From a checkpoint of a small self-supervised audio encoder (BEST-RQ): normuon at rate 0.0023, batches of 256.
Rows from block 7, named by matrix and row number. Rows with one number belong to one channel. Each number is 128 + 24 x the weight over the matrix's rms, rounded and kept within 0 to 255. All counts start at 0. Numbers have three digits each.
# convs1: first pointwise conv (model.blocks.7.convs.1.weight, 288x288x1), inputs 0-47
# convs3: second pointwise conv (model.blocks.7.convs.3.weight, 288x288x1, transposed), outputs 0-47
convs1.19:130128144129127149127153129130128127123126121118127141067139168127146108126133133130128126127127109147137128000135128127136126126129131125127121
convs3.19:120128129134131126096103119125126114127138128116142128130133130128122126130115130110118131102128127118123134128122133153128115128128129155124130
convs1.20:121129128126146110129127126159128129130131123131129123129129128128128131120126134129128128128125128126128126127131128124142129143127128100129126
convs3.20:126133128146128064129127177128129130131134116132132128157114110111131149128154128128131107124129122130127155125126128128126089119121125130125128
convs1.21:155194132046129128096131129127127121129124128129111130126114127232129131128084119142126122123128143128132127131129123140126129091130122131126128
convs3.21:116128117122134111103153106128103109129128109127133127128104128126129117132150109159128129131119136139128093117088202133162121132128127147108096
convs1.22:131138128072131127099143135131102128128129128123128127127117116102199140128128122155112143128129200148119133128134130128209126122126104128128128
convs3.22:070118129123128142205126128145197128105146143115127127128153127106122128134131120104066172129134097109129129128086134129128127087130148128128153
convs1.23:126127127128147097121128113128129169128126127121143129242127144116128127103124126124133130126129118128126079119112127064150129141128118132129129
convs3.23:128126121116154130128127128130127127129140128128128151144102128128139135116125102129124128151129125128141128131168164140128060128143120109128129
convs1.24:130128122131134133126129124125129125138127128117129130128128152128128128128127134128129124165128126115132125128132127135126123108128127128126127
convs3.24:130126128129127128129127127125129128127126131123129128128127159131128099126137119126128127126127127124133129128126128127128131127126129135128115
convs1.25:127132126109142128154126129128128128127125110129129133134112127131101140131148082141164129145114143166109132127124131059128135128127127128130110
convs3.25:130157120183135129128128128126162164156096126131135129151144113123128127133126128105109129128134174129120130137128131096129138162129124128133135
convs1.26:127128136137126129128122125128127141130128130132129127129134127132128128104113128128128143138128128146135128132128129128127127127136128128027128
convs3.26:133133133126128127082128128131118134142131135133124129130127127128127121115128129160123128128124128128148126132159127128131131127133133128169128
convs1.27:104138136128128128128128128129128116149128129128140128106130128110134123180000128166042136128128128128125131130129152128144122128129128129128128
convs3.27:141125137144128131073132143120042128128126128133133127126124136147159126147076143128127127128144121128127129105128129127135127128117128129132125
convs1.28:088128128128126124130128139134129134125126122128128128128127134128128148120129128128135128128135097123139148152128111125126139129137126128133088
convs3.28:128129136128128134095128134142131126127114135127137145128147111128128126141128155128133124127149128124129128130141067144127129128148130129198108
convs1.29:131116159130131130128134129129000128128122130128056134083124132132255000128119117106128128128114166130127128127129099136128122131129006136122111
convs3.29:069125128128133141130126123123225115125077129133120107134182131032128125129129005128130129128117190127129255117126126060128072142159130139126128
convs1.30:098127141133128128008128129128169129131102147127129097188150129101122159132150146092139127113149136130131128127155130129134127129152141086173179
convs3.30:111030126124155130182135129126139127128128132122111169128170128096122119137123126129162124134165160124126128129125128118128111127130127124117155
convs1.31:140107123116104128128125128129131135134128141127128128156128129133165131132130140128127120129128131138131126128049120127131127139121128127133220
convs3.31:136126118127132145126132122113133127130113128125197128107125115129128128133125125128146136129124128100129167127088143114122129122129127166117133
convs1.32:127133115128106135128139124128116128125127153128135127129134133128136126118127142122116127134129127120127129131114148118101152128128121120116129
convs3.32:136139129120131128128110107126126130112128157128126127091122125127125127127038128136132132134124128130131040128128122137127131128124130128130128
convs1.33:133130126128127129101148128127132127129118128128130128219128140102106129133122129085141125154044120139128127255138067146129149089128142116218053
convs3.33:128126105128127121127128105109128255129126140127128090101102146118073146132125128136130130120128171139135130105142130134124139128129255067125146
convs1.34:164123126255131128079124127142151128153136129127122129113033153126132122159118131133238130128124151135136129123128128128140135119131179109126077
convs3.34:142126150191135147123125124126133128140128128116133128122128145136067093113128125126077104136132131134113065124132153129138091146115135120127130
convs1.35:125179156136130128129129056126140097127128128124153123136140134126128129129129087128105128128095151145128126118127126128132126128136124124128085
convs3.35:153118051128122126126128127126029109131119083131142134125131129120206130133134124105124134125126184124144152128127127165137132106131126127128107
convs1.36:152000122096133130127128149127131131128128128131147123122127102155127135132115127134127128126128132138126125150158131000166126128130120129129128
convs3.36:128128132128137128123128128126092128128144126128127135125129070125126133135131128128127135135133134127154127130174057132130125164165123129138125
convs1.37:119118130128127129124128140135127157127127128130128128185125107126126132123157102127129107128129128127133128149120107126113117169138123129129129
convs3.37:112133128118091128129203074126119128128131128126128131128107116128133126129156129126124111128129128182138157131120102159129129128127125128128128
convs1.38:128128161135133138128137115141128217140133137136129132128136128131143135128115117113128097119115133128160122102136128128150129117116121126128125
convs3.38:128163129128131130122123129095106131136124129112126121123130134129125134130079143128128128165098149106128129128127130082106102127121132122128108
convs1.39:129128124211199083027128139130128131104106091127128123131122128096128117147123130123138129120137129132135141120130125123115121127152146115124092
convs3.39:127079144127146130190128129128094128139123099138127128119128127132131127128134128123104125130108149120102147116124095114126126125128129159127128
convs1.40:127133134141130120133130131128127134129000128124130135128098217142128129123141123114139128128116041176128132129127204200000127128128078140128136
convs3.40:123128131130128129127122135122137134118133100142129114129163126255133140125127160131095127134096125129129134140042132126022126101145112115127129
convs1.41:065230128125123128129128128132128130123127127120125077135128133049200150128137128194139130122130094130105185113119051129126123138098126128107128
convs3.41:127127128128128141126127116130127131128127128120128124136127130068128145128197126196153128148213099125072168128144092119144000128128113127131129
convs1.42:142127126126136128130127034128121128155119128128134126161127164085122123145129116127122127125107134171134061125127115109115121137126109128139126
convs3.42:127131141127144123129105121108110127129128129100209112119126128107105104134130123151123124118100152132117129129130147125128112111143128112126127
convs1.43:126127123099128126143130129128122128137128109127128129127124133128127129136101129128127135132128129135143127128108138126128129122126128127130132
convs3.43:111118128132128131128127128128128106163126126133128121124131133128127119128123123118120125126128128126124129118130132124103129132128137123121151
convs1.44:128111104128107127130169139127114164132126128123127127134128094128128123129128128115128127126131109128151127129130161130143126128129135137129145
convs3.44:109129186125131128128128120134087127130130128128128127116131135125125120134128128128125128132129138133150127151121132155129130062133191126223122
convs1.45:128123125129128136126128126112098126131127128129134132108125130135089129127136127127080122129129127141121127190127135125129128127132140097127128
convs3.45:128131129134128081187127129087127125035114127115104128124124136122131128129129120132096101128184121128129129125127127153107151134134102128125128
convs1.46:127149126120114128133162072127128128139123129125153132129129142129129128128127128132125129131162133122128117134125132117131128126160123130115127
convs3.46:127072130129145113116118128128128128122128127124132128142128128128128135127128135128079113128123126139129127125128147140128127128126127128128110
convs1.47:105127131128135125130134150123127132122109124128126128128116131133127086126123130108128127123133128126130126127131132120127133171128133128128091
convs3.47:127122134129137147124128132098128061125129121129127128128127135099241125118123115126125122128128135127133130127135127142130148174127118117128129
convs1.48:123129128091140130118099062129132199128126145118127130126128125122127123126128123121128128128144130129137123128132126116126129140128118127128144
convs3.48:123116127128128129128138125120128120115128129179134127128127126128135128130125131125119127128124134128154126128128128165128127124128131123130139
convs1.49:121135118126119130119123081110156128124134127129126138128129126124128109129125117143163124122128132128118129098120122128169124128130102155127111
convs3.49:131104113128124078128130126128128129128122079124122129128130142123142173115135130128115118128127143134127111130122128131140136123131109130126129
convs1.50:129126000131127128052131131128122127152134129129136126122127124115133129117145128119128131127125146121127129058128056128128127135126100129107128
convs3.50:136105155113169150218122109128116129128127120127141085132125137075128129105114132128128131127117129137136126128108133083129122128152123128128102
convs1.51:121128127128145121129127041128130131126125095128130125137128128130128123124126116128125130128099128125128128125128109143193128122135128128157142
convs3.51:132158129128128140128130128130128132131133128103121122116129089129128136140134129127128127126131126127138130141128124126123136128128130130133138
convs1.52:137146146255129128070120128127128128006137109128115127129099158155131130127114118118000127107146140171130125122144106122255127127128116235128129
convs3.52:127128124128126149108128130181134130127128104127127134122128128140128126128173155148168130127121125120122128085125169134131129173059132120134117
convs1.53:112127124137101123128127127136017120129158130132140133122129131133128128125126136135128128128109128102114128126132136126127120130128131130127127
convs3.53:128080125132124138128128127106156124128109127121144110118130129102124129127125128129133133124127129129129061089062154132129095127113132129158127
convs1.54:131128126124128164128121132131128157120129211118130127128129131126128128145128128128127126101127125178131122128118128128093144132238128164105133
convs3.54:127121128129129126133124116131128128142121121103128063128132125128108128130129128128147128143128128128128144132127114128128128119233128128123127
convs1.55:132114125130124128127130128118105106126125128128136116128172118214128128148200131121132130128130000113138130129115132125155132132131128128128128
convs3.55:094129126128128123221126129129131141127140125127152144133138128130128106119096121119204144129137128110027134130126000133135132150128132136129128
convs1.56:130132135176151128110129126129126127129128127124128110119134110073135127131126128130136128128112147115121128137119126073130129115135131127126164
convs3.56:126126112128126121130133145110133099127124129091195088115146143171097125197129126132126120184099123126125129118153129154129138122126140103131126
convs1.57:057126127141124125126128126128023122158180133147129128126134107128128135128138134111157120128143132134125123128118174145130128144125128126129128
convs3.57:127102129133127129128128129129179128127087134133128128133146153112111126126131131106129134125132113121125133155128128126128111129154070128128113
convs1.58:135136017123124128128129105134064131124134141127129132167129126131128132169123126126126125128130128128146119155130087127123162126131128129127128
convs3.58:186050103142121124113133122127129117125128153136158141131115129133222142143126124124094127127128155127133130119145126103126214129108128125135091
convs1.59:128125124128125128131138127119141120158129129127109128129137116190141127133143129125158130128131137128130120126143128085110133123128142132127149
convs3.59:108126125138128130112138125130154106124130124085128127132128107126127120119173125129129133156128136119124144070158076128128128121128103127132126
convs1.60:114133117133138127007138134128128122134147128176098103133128128125128145126128135164128131128123243147125131129120134129129158133128169133118129
convs3.60:148132127128141130012126130125123128143147112101130119127098128126163126128127137129128128097142111107129162161128123121115119135128112140145128
convs1.61:131140129102127127215128128128162162134128124136128132126128128143121105140118142127147128128137136129133126117128128128126128129128130125126127
convs3.61:131201128129110126157133126128134127130094185128109136122102105128128126122128131175138144126127141119056128130129125128151143101104107120116128
convs1.62:125128115127128133119128117120165130118128129129126126128153130196122128128152109128128103128129148128128123122117178125128132136128159128125143
convs3.62:148111124141129098126128127133120128129103128124129150107141129142128123130110137114129103125130127128109127130104129137131102122179144116128126
convs1.63:126128097127122128112128128131124129127126132076096123114120101128128128106087110133126141137112121084129131128106128127128131129126105128129106
convs3.63:210133115104175128127129128128135128156125126129106146122132136123128097180135139129128128146153115144138127130053122132122128117123116136101135
convs1.64:127135117129120111124122127128128127128129127127129131128128150128127136133058133126134130197128128123128124128128123130128128116142129162130098
convs3.64:156131098121137127107127108112126134147166127128130132110140124133129144128134122128132126122077127120126122142128126138128135119105113138127143
convs1.65:125121061135130129130124112133127077129139126100000144127128169173123128134116139128123128123122125027136131132151127123131077123000000127172087
convs3.65:125128105131068132127131135120118128128135130128138132120125141228142132103134162128165132128147121142121164110129128215135127128115125136133127
convs1.66:135134140128128127107132127121134129128128128177132129128128126133131142109127129137118119133147127128128134144127131128130130125128138131148129
convs3.66:127122128128127133169125153135127104126128128128128122133081123118132128129128128127124127116135127081133127127105132127127118128132128129125125
convs1.67:121124121129128128127113128127130119128131128128127129115126130126155128134131128123102130130126126128128116145136128128134128125127122157123162
convs3.67:121132132127128127140130177129135177132123126127096128148144125128120137164165128128128128128129139147124127137121133127128128135150129127126132
convs1.68:131129115162125127128108128128156128128130143124109129131137127108128138133150122136128135128104128128132135121132150161119164129215136077125135
convs3.68:128146129135127128135127132132127150118108120157128141130127107124120128112128127128115125120112122151135113126155124128128112126127100128128127
convs1.69:119128128087123129161198125127111124125121129133147144130126126125130116106128147104116128129127116149127122117028163148133158129128113121081209
convs3.69:139136129129132130124128131130128126126130124128102129128173128125122118128124128110130128133132141070128155130119126129128131185138128104077130
convs1.70:127129127128130156128129089149128152131102132147128161127129128130109124114125128133129132129128128117129128102130127129158120104119128128255123
convs3.70:130107144136128192127128131126128129127128117121119126125128177123128106124127092129137128114153118125072135142121127128187125135124167128218127
convs1.71:135110129128132130121129128128129128129129123134161128106125133132128129070056126127127047168128139052128127128123125127129099130143170132132124
convs3.71:126128116128131063129120128128106128130129133131129132110134129127132138153124127117123133149126126150125128128131175125126129129127128132127130
convs1.72:127101138133139130116128122123124119150132127116088129126136127130116127118126128128125118128127126144118132147139128160112128071155128163052136
convs3.72:130128128115190150125128138132128128114131124165128119138126133128129124125129135160127151129102128126118120163131117128128127130129123142133118
convs1.73:167132129129071128073126121130125136125119128126134093116134127124128177143128107141099134129123138112127127000133128127046131127137078128133124
convs3.73:089130123132142122099133116141144128128128128128130133127128169118120124128138119000088122139255231110132198128133128125128130143134129148002132
convs1.74:154128128121128126125113129128124127128123128151128129128127129130133131128128128153128127137147127136128129151128117128128129129127129128102129
convs3.74:128098112135128128153128127127134101128128128127129113129127094140153112093134119127132120128128126133100142128126125134128128121110128129136084
convs1.75:128059074122157128128118125104128127130128167127124122125131121128128181128128043129127139128061000123089125115121124142128128128128116133127130
convs3.75:135112132121128134084129132130083094118141128116111098128134046177124128128125177133131115147126138127155131128127134153092065246125132128125127
convs1.76:131090128129132117128130078025127130125246129132128128132129105128123128105147128125121130123122130133132138140153130144000134126128128128114149
convs3.76:106149137128128130127129132196049109128130128136128119127135100102110119140152128127130129128143132161074120135132126166130124135136152127163131
convs1.77:130131132127122128128084130127129132130135149126132155127183128126126162124118135121000116129139128128137131127127128127129166129087129125128128
convs3.77:160158146229167137127128127133128157132094127128128131129119148099139127116128147145112142132122148127126116129096128128131128126126129123154128
convs1.78:130126147135137129128126140128107127152126132129109108118135128130184128128127118124129129128127129128073127130120128183126129161048133132097177
convs3.78:143104128120126128127131129132135129127135126126036122128136124128016123124126123128125181150128118132128135122125102128140125114000130120128117
convs1.79:133128122109167123077126124129128133129126128118130093121076127134130129128129115133123128127118128166130129166128053128136128123128132129084129
convs3.79:128134164151125188128139121111091028126128142133130127129128126128130177191117126137135122128129129196138128152128128128128128095128128132125103
convs1.80:125140115128127131132122130198131128139127129129182126125060132125208127128128129095176130123129129127111113187234122111102114126122129116128116
convs3.80:127128128134123128255129128133136128119128127126126126129129131123255118104135028127127134128128129128129127119129126132140116132115129098128128
convs1.81:138127128128126129128120117128128136119134139098161128128134121126090128128128128133123128128142128100128132129129126123128126125127129134126139
convs3.81:132135126120139124127139118128127130146125129129128130128126129136129128128118129128128129137134098126143128120128133099128129149123105128129126
convs1.82:128160128115173128107149128114128126088140154130147117147134129128128140124134129128128128127132127130132128128131128131128128133163089131129124
convs3.82:129130132127158128132178130127129128136135122128141226128132128122106128130127127178143133127128126138127104130130130120128138130132112116128101
convs1.83:129068128153129145128131127186251118110128150128119121124128144128128128117162127128128126132124130132128134135111115124161128128134129128129135
convs3.83:129193135128134131128150128103232132128123119142123129128134135128129128108106084156142116127146127107101128127008105115134132128130119148107148
convs1.84:166129135140130132128128151127125127128137139134128087128127120143060123101124124129128128053124130118126124104128120128199139132140113124122128
convs3.84:145128141148129136128134150130135117120117123176128122127059115138127131117164127193131132133102126124140094130126128128129135128128129128124100
convs1.85:126120112128120122085095155126126128129128130123138145121128129125135114152156129128135152127128136130126080131137115144128129124120113130127123
convs3.85:126128124121138128121128130128128125139127130126167134165137125124063106123132129111091133130128137127125126178129150129196125133128125125131131
convs1.86:124128131068129127128139131124214046129128128104211138182116126133126073115130126128128137129154126160247124165118170128002128127139109076179178
convs3.86:127131126128129161128128104131045128138158082131127132125128000128109118175157128125110128129128130142128123132128128130127129097128107132072126
convs1.87:129132130132151130128122080128132129131139130127076104128135123128152128129128135128127128154128128122131128128128130125127129128127122143128140
convs3.87:129128127128127119142127120132127128130128123129127128128125133129123131128119127120128127130127128128140128128128127124129128132128099113126130
convs1.88:120119128128133119126128134128128178125123124094135134126130138127128131138129087128126076102122130129166128147164126098128126132129145103128131
convs3.88:122129126130137114135149130086131103121119130126121149130103134134106129132129128128128137123132144169164137130113159122121124088128135129134130
convs1.89:083151120127059128100131146128097128129141125128124128136123127159116113128122111126124127128129114121129128142129129128135124121079128137137127
convs3.89:127128144172188134031118130120128128091125116128129129119125139173131122122125113169118070128080125180119128129127128127119085128131102132130128
convs1.90:125156118141133128105127109130135149131129127128128128128129134123130128110156128128160128145122151131128129123128124134121144138128128135138128
convs3.90:128165130121126135100129133128128120201126064118121142128128160125117136131131001135122147126123123068098144140128127122108130127125184127119114
convs1.91:248132153128125123128194128091106069129138121128147124116141133129126130148093093127153129128130140123128128131144128128149065113144119160124128
convs3.91:042119121207110129124129138127126121135121125124128135127126127101094125132131132036030125128255123130129089123157068126126093118124196128131132
convs1.92:128134130125118126127126124172097129128111127128133129116126125199128114128137129128127108130128128129128128120126128129129128127128128113137128
convs3.92:121124130120137132127126132127108128128126123128114155136122135128141131138148115119128128108121130128138128122113124132126127124128130117128132
convs1.93:211128161132086128128137125135126143129131130128125157129130123128142128057132052131126127121104139127128094204128019129143129172142115128062157
convs3.93:129134128128224100126133128069110128153147127101129125135128137128129155128136147128136142129086117073134114127100128144119098129128136125131128
convs1.94:132106128121127129133068138145222128121087127110127130125126001112121152128132128128143126128131129127128117130111114118089135089169126125146137
convs3.94:126146127145128138132136134126098087130126128126147164134110201057129116102124166129137128125128129229125151184134068086000126143203135124132134
convs1.95:120135139129136127082130152129134129137132128154025127128128121108123121128128119131127128153137133106123144133131125119132103126154119192134123
convs3.95:123131128128124134038128123139121138128128130128068113132127129135130126128169146111140128131083123131132086141128127148129170128126124130155129
convs1.96:133130136128128128151123133128133130128144129128124129128147171123123128166108129128126126118129125124128139125134132131121127127101127120131155
convs3.96:124124127078130104078128128128129133130128139117214112128129139151128130126145106128128142146129127127127128117112129128131076128126131135218127
convs1.97:127082128126132138126111122130126127146124124129119130128135136128123127146129112128124130148162126121185128128130115031141126128126132122127101
convs3.97:139127135129128125128107128127118104139132120132122128149131141070195173177144107132137145128132128128157129122127142000128109123108173123131100
convs1.98:128096133125122128129169133080128126117213127126126126127152130123129122128115117155128134128125143143129173122126150129127123129135109128130128
convs3.98:137127126126128126128125144128142122107094133094077039115135087189128137079137128155125137155128133133126124127175159202089128156131140129122127
convs1.99:129123122108128081129106136128126134126126132129130117128140145128137112128130114128128130121127135129148127129191130131134137129129125141136112
convs3.99:135126127128129127129126128126130131128128126122125125141117128126128132128128117128144130127133128150128140129127128115129128130103126142129119
convs1.100:114177129127128129128136127128129133128126128128113128130128128127124203126094121198139150107128130127125128157087132122131124131121086127114128
convs3.100:000105129140173128127131127140090098133131131126131092127135121127148127125103130128127122195136116134128127126129129147127130125128129007130126
convs1.101:128127128130127102133123134128111128131123126123128127129138133127131125139125103126119127134135146128135128128119128126134129128127136124126135
convs3.101:131123124157130117116128132128126157158130152128178132123128132128128129135128124117127128127126124128128125127132126128130135126128132124127129
convs1.102:116128099153124134048132129130132129128126126128131129135125128136132130101130129166130127131132128125128124128131126070128125089090127131128136
convs3.102:128127143133119151139129127138104129123128086122121127115151127127123124132125129122140130130143127129116128130106130131131127128146128126130185
convs1.103:128128223134128127126130128080126128129127112141130128129126135130128129128129126130125125124129129131130128141127128132129128184123128118128132
convs3.103:111126158145118126129137133128187135129122128130134111141125137138130102128129168128130128139128128130134129123133121126119123133131138131130131
convs1.104:135072128127128130143128128144128128128127128117136129134128172129145129151111129119122127130101125131126128133142126128103128127104129128118076
convs3.104:128127128121126175136120129119130127128134131159112100132137120131123157128142113128132155128125132130124129128161087129132126011127132148129165
convs1.105:141129119110127133050136128127134127130120128156131081129126220157111127128129183124209130128139125129129128135146148127167118129187131130127165
convs3.105:142132126120136128134149128118126130120153135125127145123132130099132135132128117113128127127127129067128132130167124113123155135126122127129135
convs1.106:130143128123120128128128134130130127128128066120155097128122128115125117128118134125153255140134128123162129162126093123127138115128127133128107
convs3.106:128127126113121133126122123129129138129127129131133130092129116122131128122120125129128061135128133120129125161102155173127124129075096129102114
convs1.107:129128129120115129128128147131128130115087126019116130126124109128140124128122134128129128118131128129114135132116128131127124137131124103141135
convs3.107:128132130124128142128130121128129123135128120127128116127127128131128128125126125129128130125128127125117161122131126128125120127132125138134157
convs1.108:062129133136107130127129163140116130129162128113126142131086132131130044136081045125124108111114128128118142129128168255127161128141146157113126
convs3.108:131118134142133122102127130164011123128112125128128133129131146128111113124126169138129144130124113133126101109131135122125117127097127131112128
convs1.109:156129147129128128122131128128120132144142122109154132130128128164175127133079143123116197143124020152129131169139076113121097117128135126128119
convs3.109:119073137126129129199128127103101102129128124128127129113110127161128017135128124117064084128129249128126130116122163129114080136130131141129114
convs1.110:120129129128128112129129127167133114074127116160131129142128200129138128122126091134127125162128129109104124140136124128127142128061145106128134
convs3.110:128130128129126122129124156128112127128129127134128119131157156128127128124128127132094129156125134127130209087128131100128145128130135134125123
convs1.111:128129133128152128128124099132142139138164128129115128128130120119127128105147135127125125099128128125128159247125129127127130112125141127139144
convs3.111:085122125130116130083127122130128123126126115128069128119129127138131111131149129130168155126127126127148108191128125131127130127086128127129145
convs1.112:125124110129145157138129127162122126127137132128140118129129128120124125133117125115138129128119128168100129181128129120127133132127128101135124
convs3.112:142124129131134128113128129127128127129128131123165127128123124115160127126128129172143096128119128131128130127115128133125163111116127128077185
convs1.113:127128099131128129123129123126098092174128128102132125166127136137194130133124131199122118129126129112128137128129128128124155124176146123170133
convs3.113:128128128129128106129128119129092161200126172128138138130122128065000017176125129000134126129131122126126053125126128126118128127124128125107085
convs1.114:130129129128128127128117101169130132130167128120126106171129100133123128128128112141128128127128094124129123130075127131117129125151105121143126
convs3.114:129129139120129125118131127106129130162130118130128126139131124135127144125145121138128133119129141126127131128125133127155127128138182145129128
convs1.115:128129129138137174127131128137122138124136130118124151122129127183125126111185128128128117126169125134117014128123149125096128129130061130129120
convs3.115:125123133146127124110126131115129124128128128129130155131128091128127128124132192128126129117136128128214128128137128130127132113131090143127129
convs1.116:128126146125128128133129135168194121131123129128102123128142114147128127088135107133231129130134128188128127132129090051106128127109162127131113
convs3.116:172108147126139120132124129127129123125109121130111113114165123135130123127129140133158143170128132124097113146094136131130047129143132154137111
convs1.117:133118133124127115135127093128129128127128128129128128128135128110127127138129128187148064128100128126130124062128127128141238134097128130124094
convs3.117:118113125125127128127088116128135150128122124125129128128104129128140128129129093128137131150131119128124129133101126146127187128171128117128142
convs1.118:127128138097133175128128131128128114096128129127129138128127155123147128127124128126131132129127129161157174130102128127136128123126118128128128
convs3.118:124134129127143128091124128125146136074129126119126077125128141128128180129126130118144129128129116096130158136128126186118128124232080128135128
convs1.119:127116132124127127105098112136128128129141128128130156118128156130159128127126128145128128128125127126128129131128091121125126122125130087128130
convs3.119:089130121129131126141127128127128126126128097133144127092137044126129108132141133186241121123128129111128136128126139074175126126139140124135134
convs1.120:111159129130146128134128132130129146126087151125128104127161142171133128129129125129117129162000141133137139106127079156203125171135100118126128
convs3.120:127129141128094129132120127128131123129121123133130130111125120132115111127128129132130127127145129133108126130159156143128122121129131122112123
convs1.121:095126128128128129134126128131139110125128127125119124127123153128089114123125119131128134132119128143142139128135128128125123126131128139129111
convs3.121:111107149146130140188127144124128127127128095180134128127128119128129128124112129184126128128196128164137127125115128123128145127129124141127113
convs1.122:130121109044148138122125125232168118114131128165126129141127128139124132130131107130110124112193130129120128135063191131087123129122133124128130
convs3.122:137123124133138129128058135052126128129128092112128119126131057189089149128117128149126126131135144134174116137131143093138128140119110127076136
convs1.123:128129118119099126070123127129131107131129129131128119114149128121149134137126129134128025129128129125124132122122124129129128132110129128130129
convs3.123:127162228150126127127110128130165126131120094127128132082097133124092128112123133126147128107107116165129132132138125148128088128135126129123129
convs1.124:133128112128128128101138150128128137083128129099128133119128111128129127123076128117135125127166114125128128130127164131119125128129128128066128
convs3.124:130146128124126130251127123090128130126128141123129141082096123126129130097103126128129127127128128120146199125136128128126128107128124116112145
convs1.125:116128119149145135127176078121140092108110145107085081126128128140128129124152148128128130128132129152127197148131128124130149128129127143128093
convs3.125:130128130148154129100128128130132131126108121137139122127126129100129128114130126129150122051129123129127120123106135133143160128136127105142125
convs1.126:129128128130102129130128128130172128129128122130128124133139120113130126130107125145136119130115130115125063128128124128124133128134128128128097
convs3.126:130144104127132111128102101130123127130128127143183124128136117128135103125134153132128126121124107119127138127125128126128128154128128128128127
convs1.127:128158134113166131128100145125133122126129133029129255129147128130136128124128128151130140130136126187148133127121128128128128128143116136125167
convs3.127:130128148132145170128122156159129126124129124024128113126127141119146089133131143130155128115128128145128184139125118126182162129131128107073136
convs1.128:128129128127129131127126127130129121128133129128128122132123131127132112129172124117128129099124128143127170127124129135130124126170147124114135
convs3.128:110128106163120129123128120126128128128121126127096126125128129106061153099123116128114098138123128136127137154129127137128138125117137129128155
convs1.129:128127125129129146139130125121128110130127128126134151128207072128129106114128137124136114116125137128128128139186128128128096126135123128125085
convs3.129:131108130132128136141127140132108128141126110082227140119132149121129131128123086184119129129149141128124109131133141134128126089159129133129131
convs1.130:098129128135128138128122132128130146128113135115078124127128079128117086128129160129127139132147150127107132123129131156136134128129180132117135
convs3.130:103065115127128127114107135131140128129114139128129127115131104130127151108130137128116115131130143132129128125129127158126114122122098131134129
convs1.131:147049054128125132139086128124130127078115127128128117077132148125126128134122105121150132125138255130127115127122125138126125128127128128128150
convs3.131:127129132114127129082128125127128155140080131130126134130157129125154133126130132142102123127108154129115111121130080095129126142128133128128126
convs1.132:148128128120131126145158119064122149104139128128127172131129126133127128127125127125128119128198145130128131128150129124129143129128137129103126
convs3.132:053131120119125147131128131128044130128129149128127120121140128128126111140128127125188132128129129127128127136126129138126129128104120130128107
convs1.133:187125162128128128116109128119131127129155128057125125127128124125130133123169129129173121124128143128129126123120128127128128127129133129090139
convs3.133:134126128127129128126130128128078128119127127130125077132108125128128128148123129107114130129128123128125132130129129138128128127139133129139143
convs1.134:065130127129130128130130133114134126092128127127128130184125128131126128130154138136128119126120127131128125127128060128160127133133127124132123
convs3.134:129122111129128143127125127119128157174158100131127117127120124128170127139091131144132120070127130120118128144088125131127131072107128151124128
convs1.135:124166142132102126078130123128184128134128128127128135138132109133128069131133036169133148132128189128128126129137131000014121122128127134129126
convs3.135:128159128129125128255138128141127130125127131131122110128140124009155127152128000121129226111109077125090126105146124127126115136121133127135109
convs1.136:127128000123130120128171115128125125128126128129102126129142128130128125128129127128128145126128128104128181135123129143128136126129109128128129
convs3.136:128137128120128118131157127129127140135129128119127128135128127128126130129147134130129124059123126128127128128128123128133128154128134128118159
convs1.137:128121127128116083127128128128121083140113129091102152130128091130128120110128084128127129124110135129128131131122204132111121118128128096092132
convs3.137:137071129129129129128135126164128127130129126116128101126086131126152171128151174128120128128134142140131115110128127151220171128138101128125150
convs1.138:124129127128120114128120135128129136127126126128128128136130129072130103135127125126129132128118148127142130127127128140128131132128169095128129
convs3.138:133126107128129121178129127128126137123047128128130127101083109097129133126208131137132130124129126127124128132128131129127129128127127155132128
convs1.139:128127130133127138138127126125102125118178130146126139157143173140129125128128120109129128129127128129122125132128160100128131118127128106129131
convs3.139:129138102128138102114167117129151127102133118131122062120128143107153128128124141114130131156128236162124127130119092131113130144129131130062126
convs1.140:126127128121125130128136125125121082138135126126126134141118118128131101128129128129128127124135128142145091128127128129128128128130128128118131
convs3.140:127127128125128129128122128137129129128128129116129126118117130129120130128144133127128128144127129128127128128129127131129145128122085127125129
convs1.141:126135130125129170127132126127132128120128120136124127128130127125128119132131128138132139127127125128120134119130128136128138128149185128119121
convs3.141:128128130148128128127129129120130180144150129148163130103115128169135138128125128128155128126255129124120128133124119128129140129116077119150108
convs1.142:120128132124120120128159118131127147128129137132129128133127127128162135132128128129128126123129128125131128120110130129137128128160143126084104
convs3.142:130127129127126126128125109075123103127128128142128128111141111129137096128129120128124122128128128123129131125128128127128126142116118115154121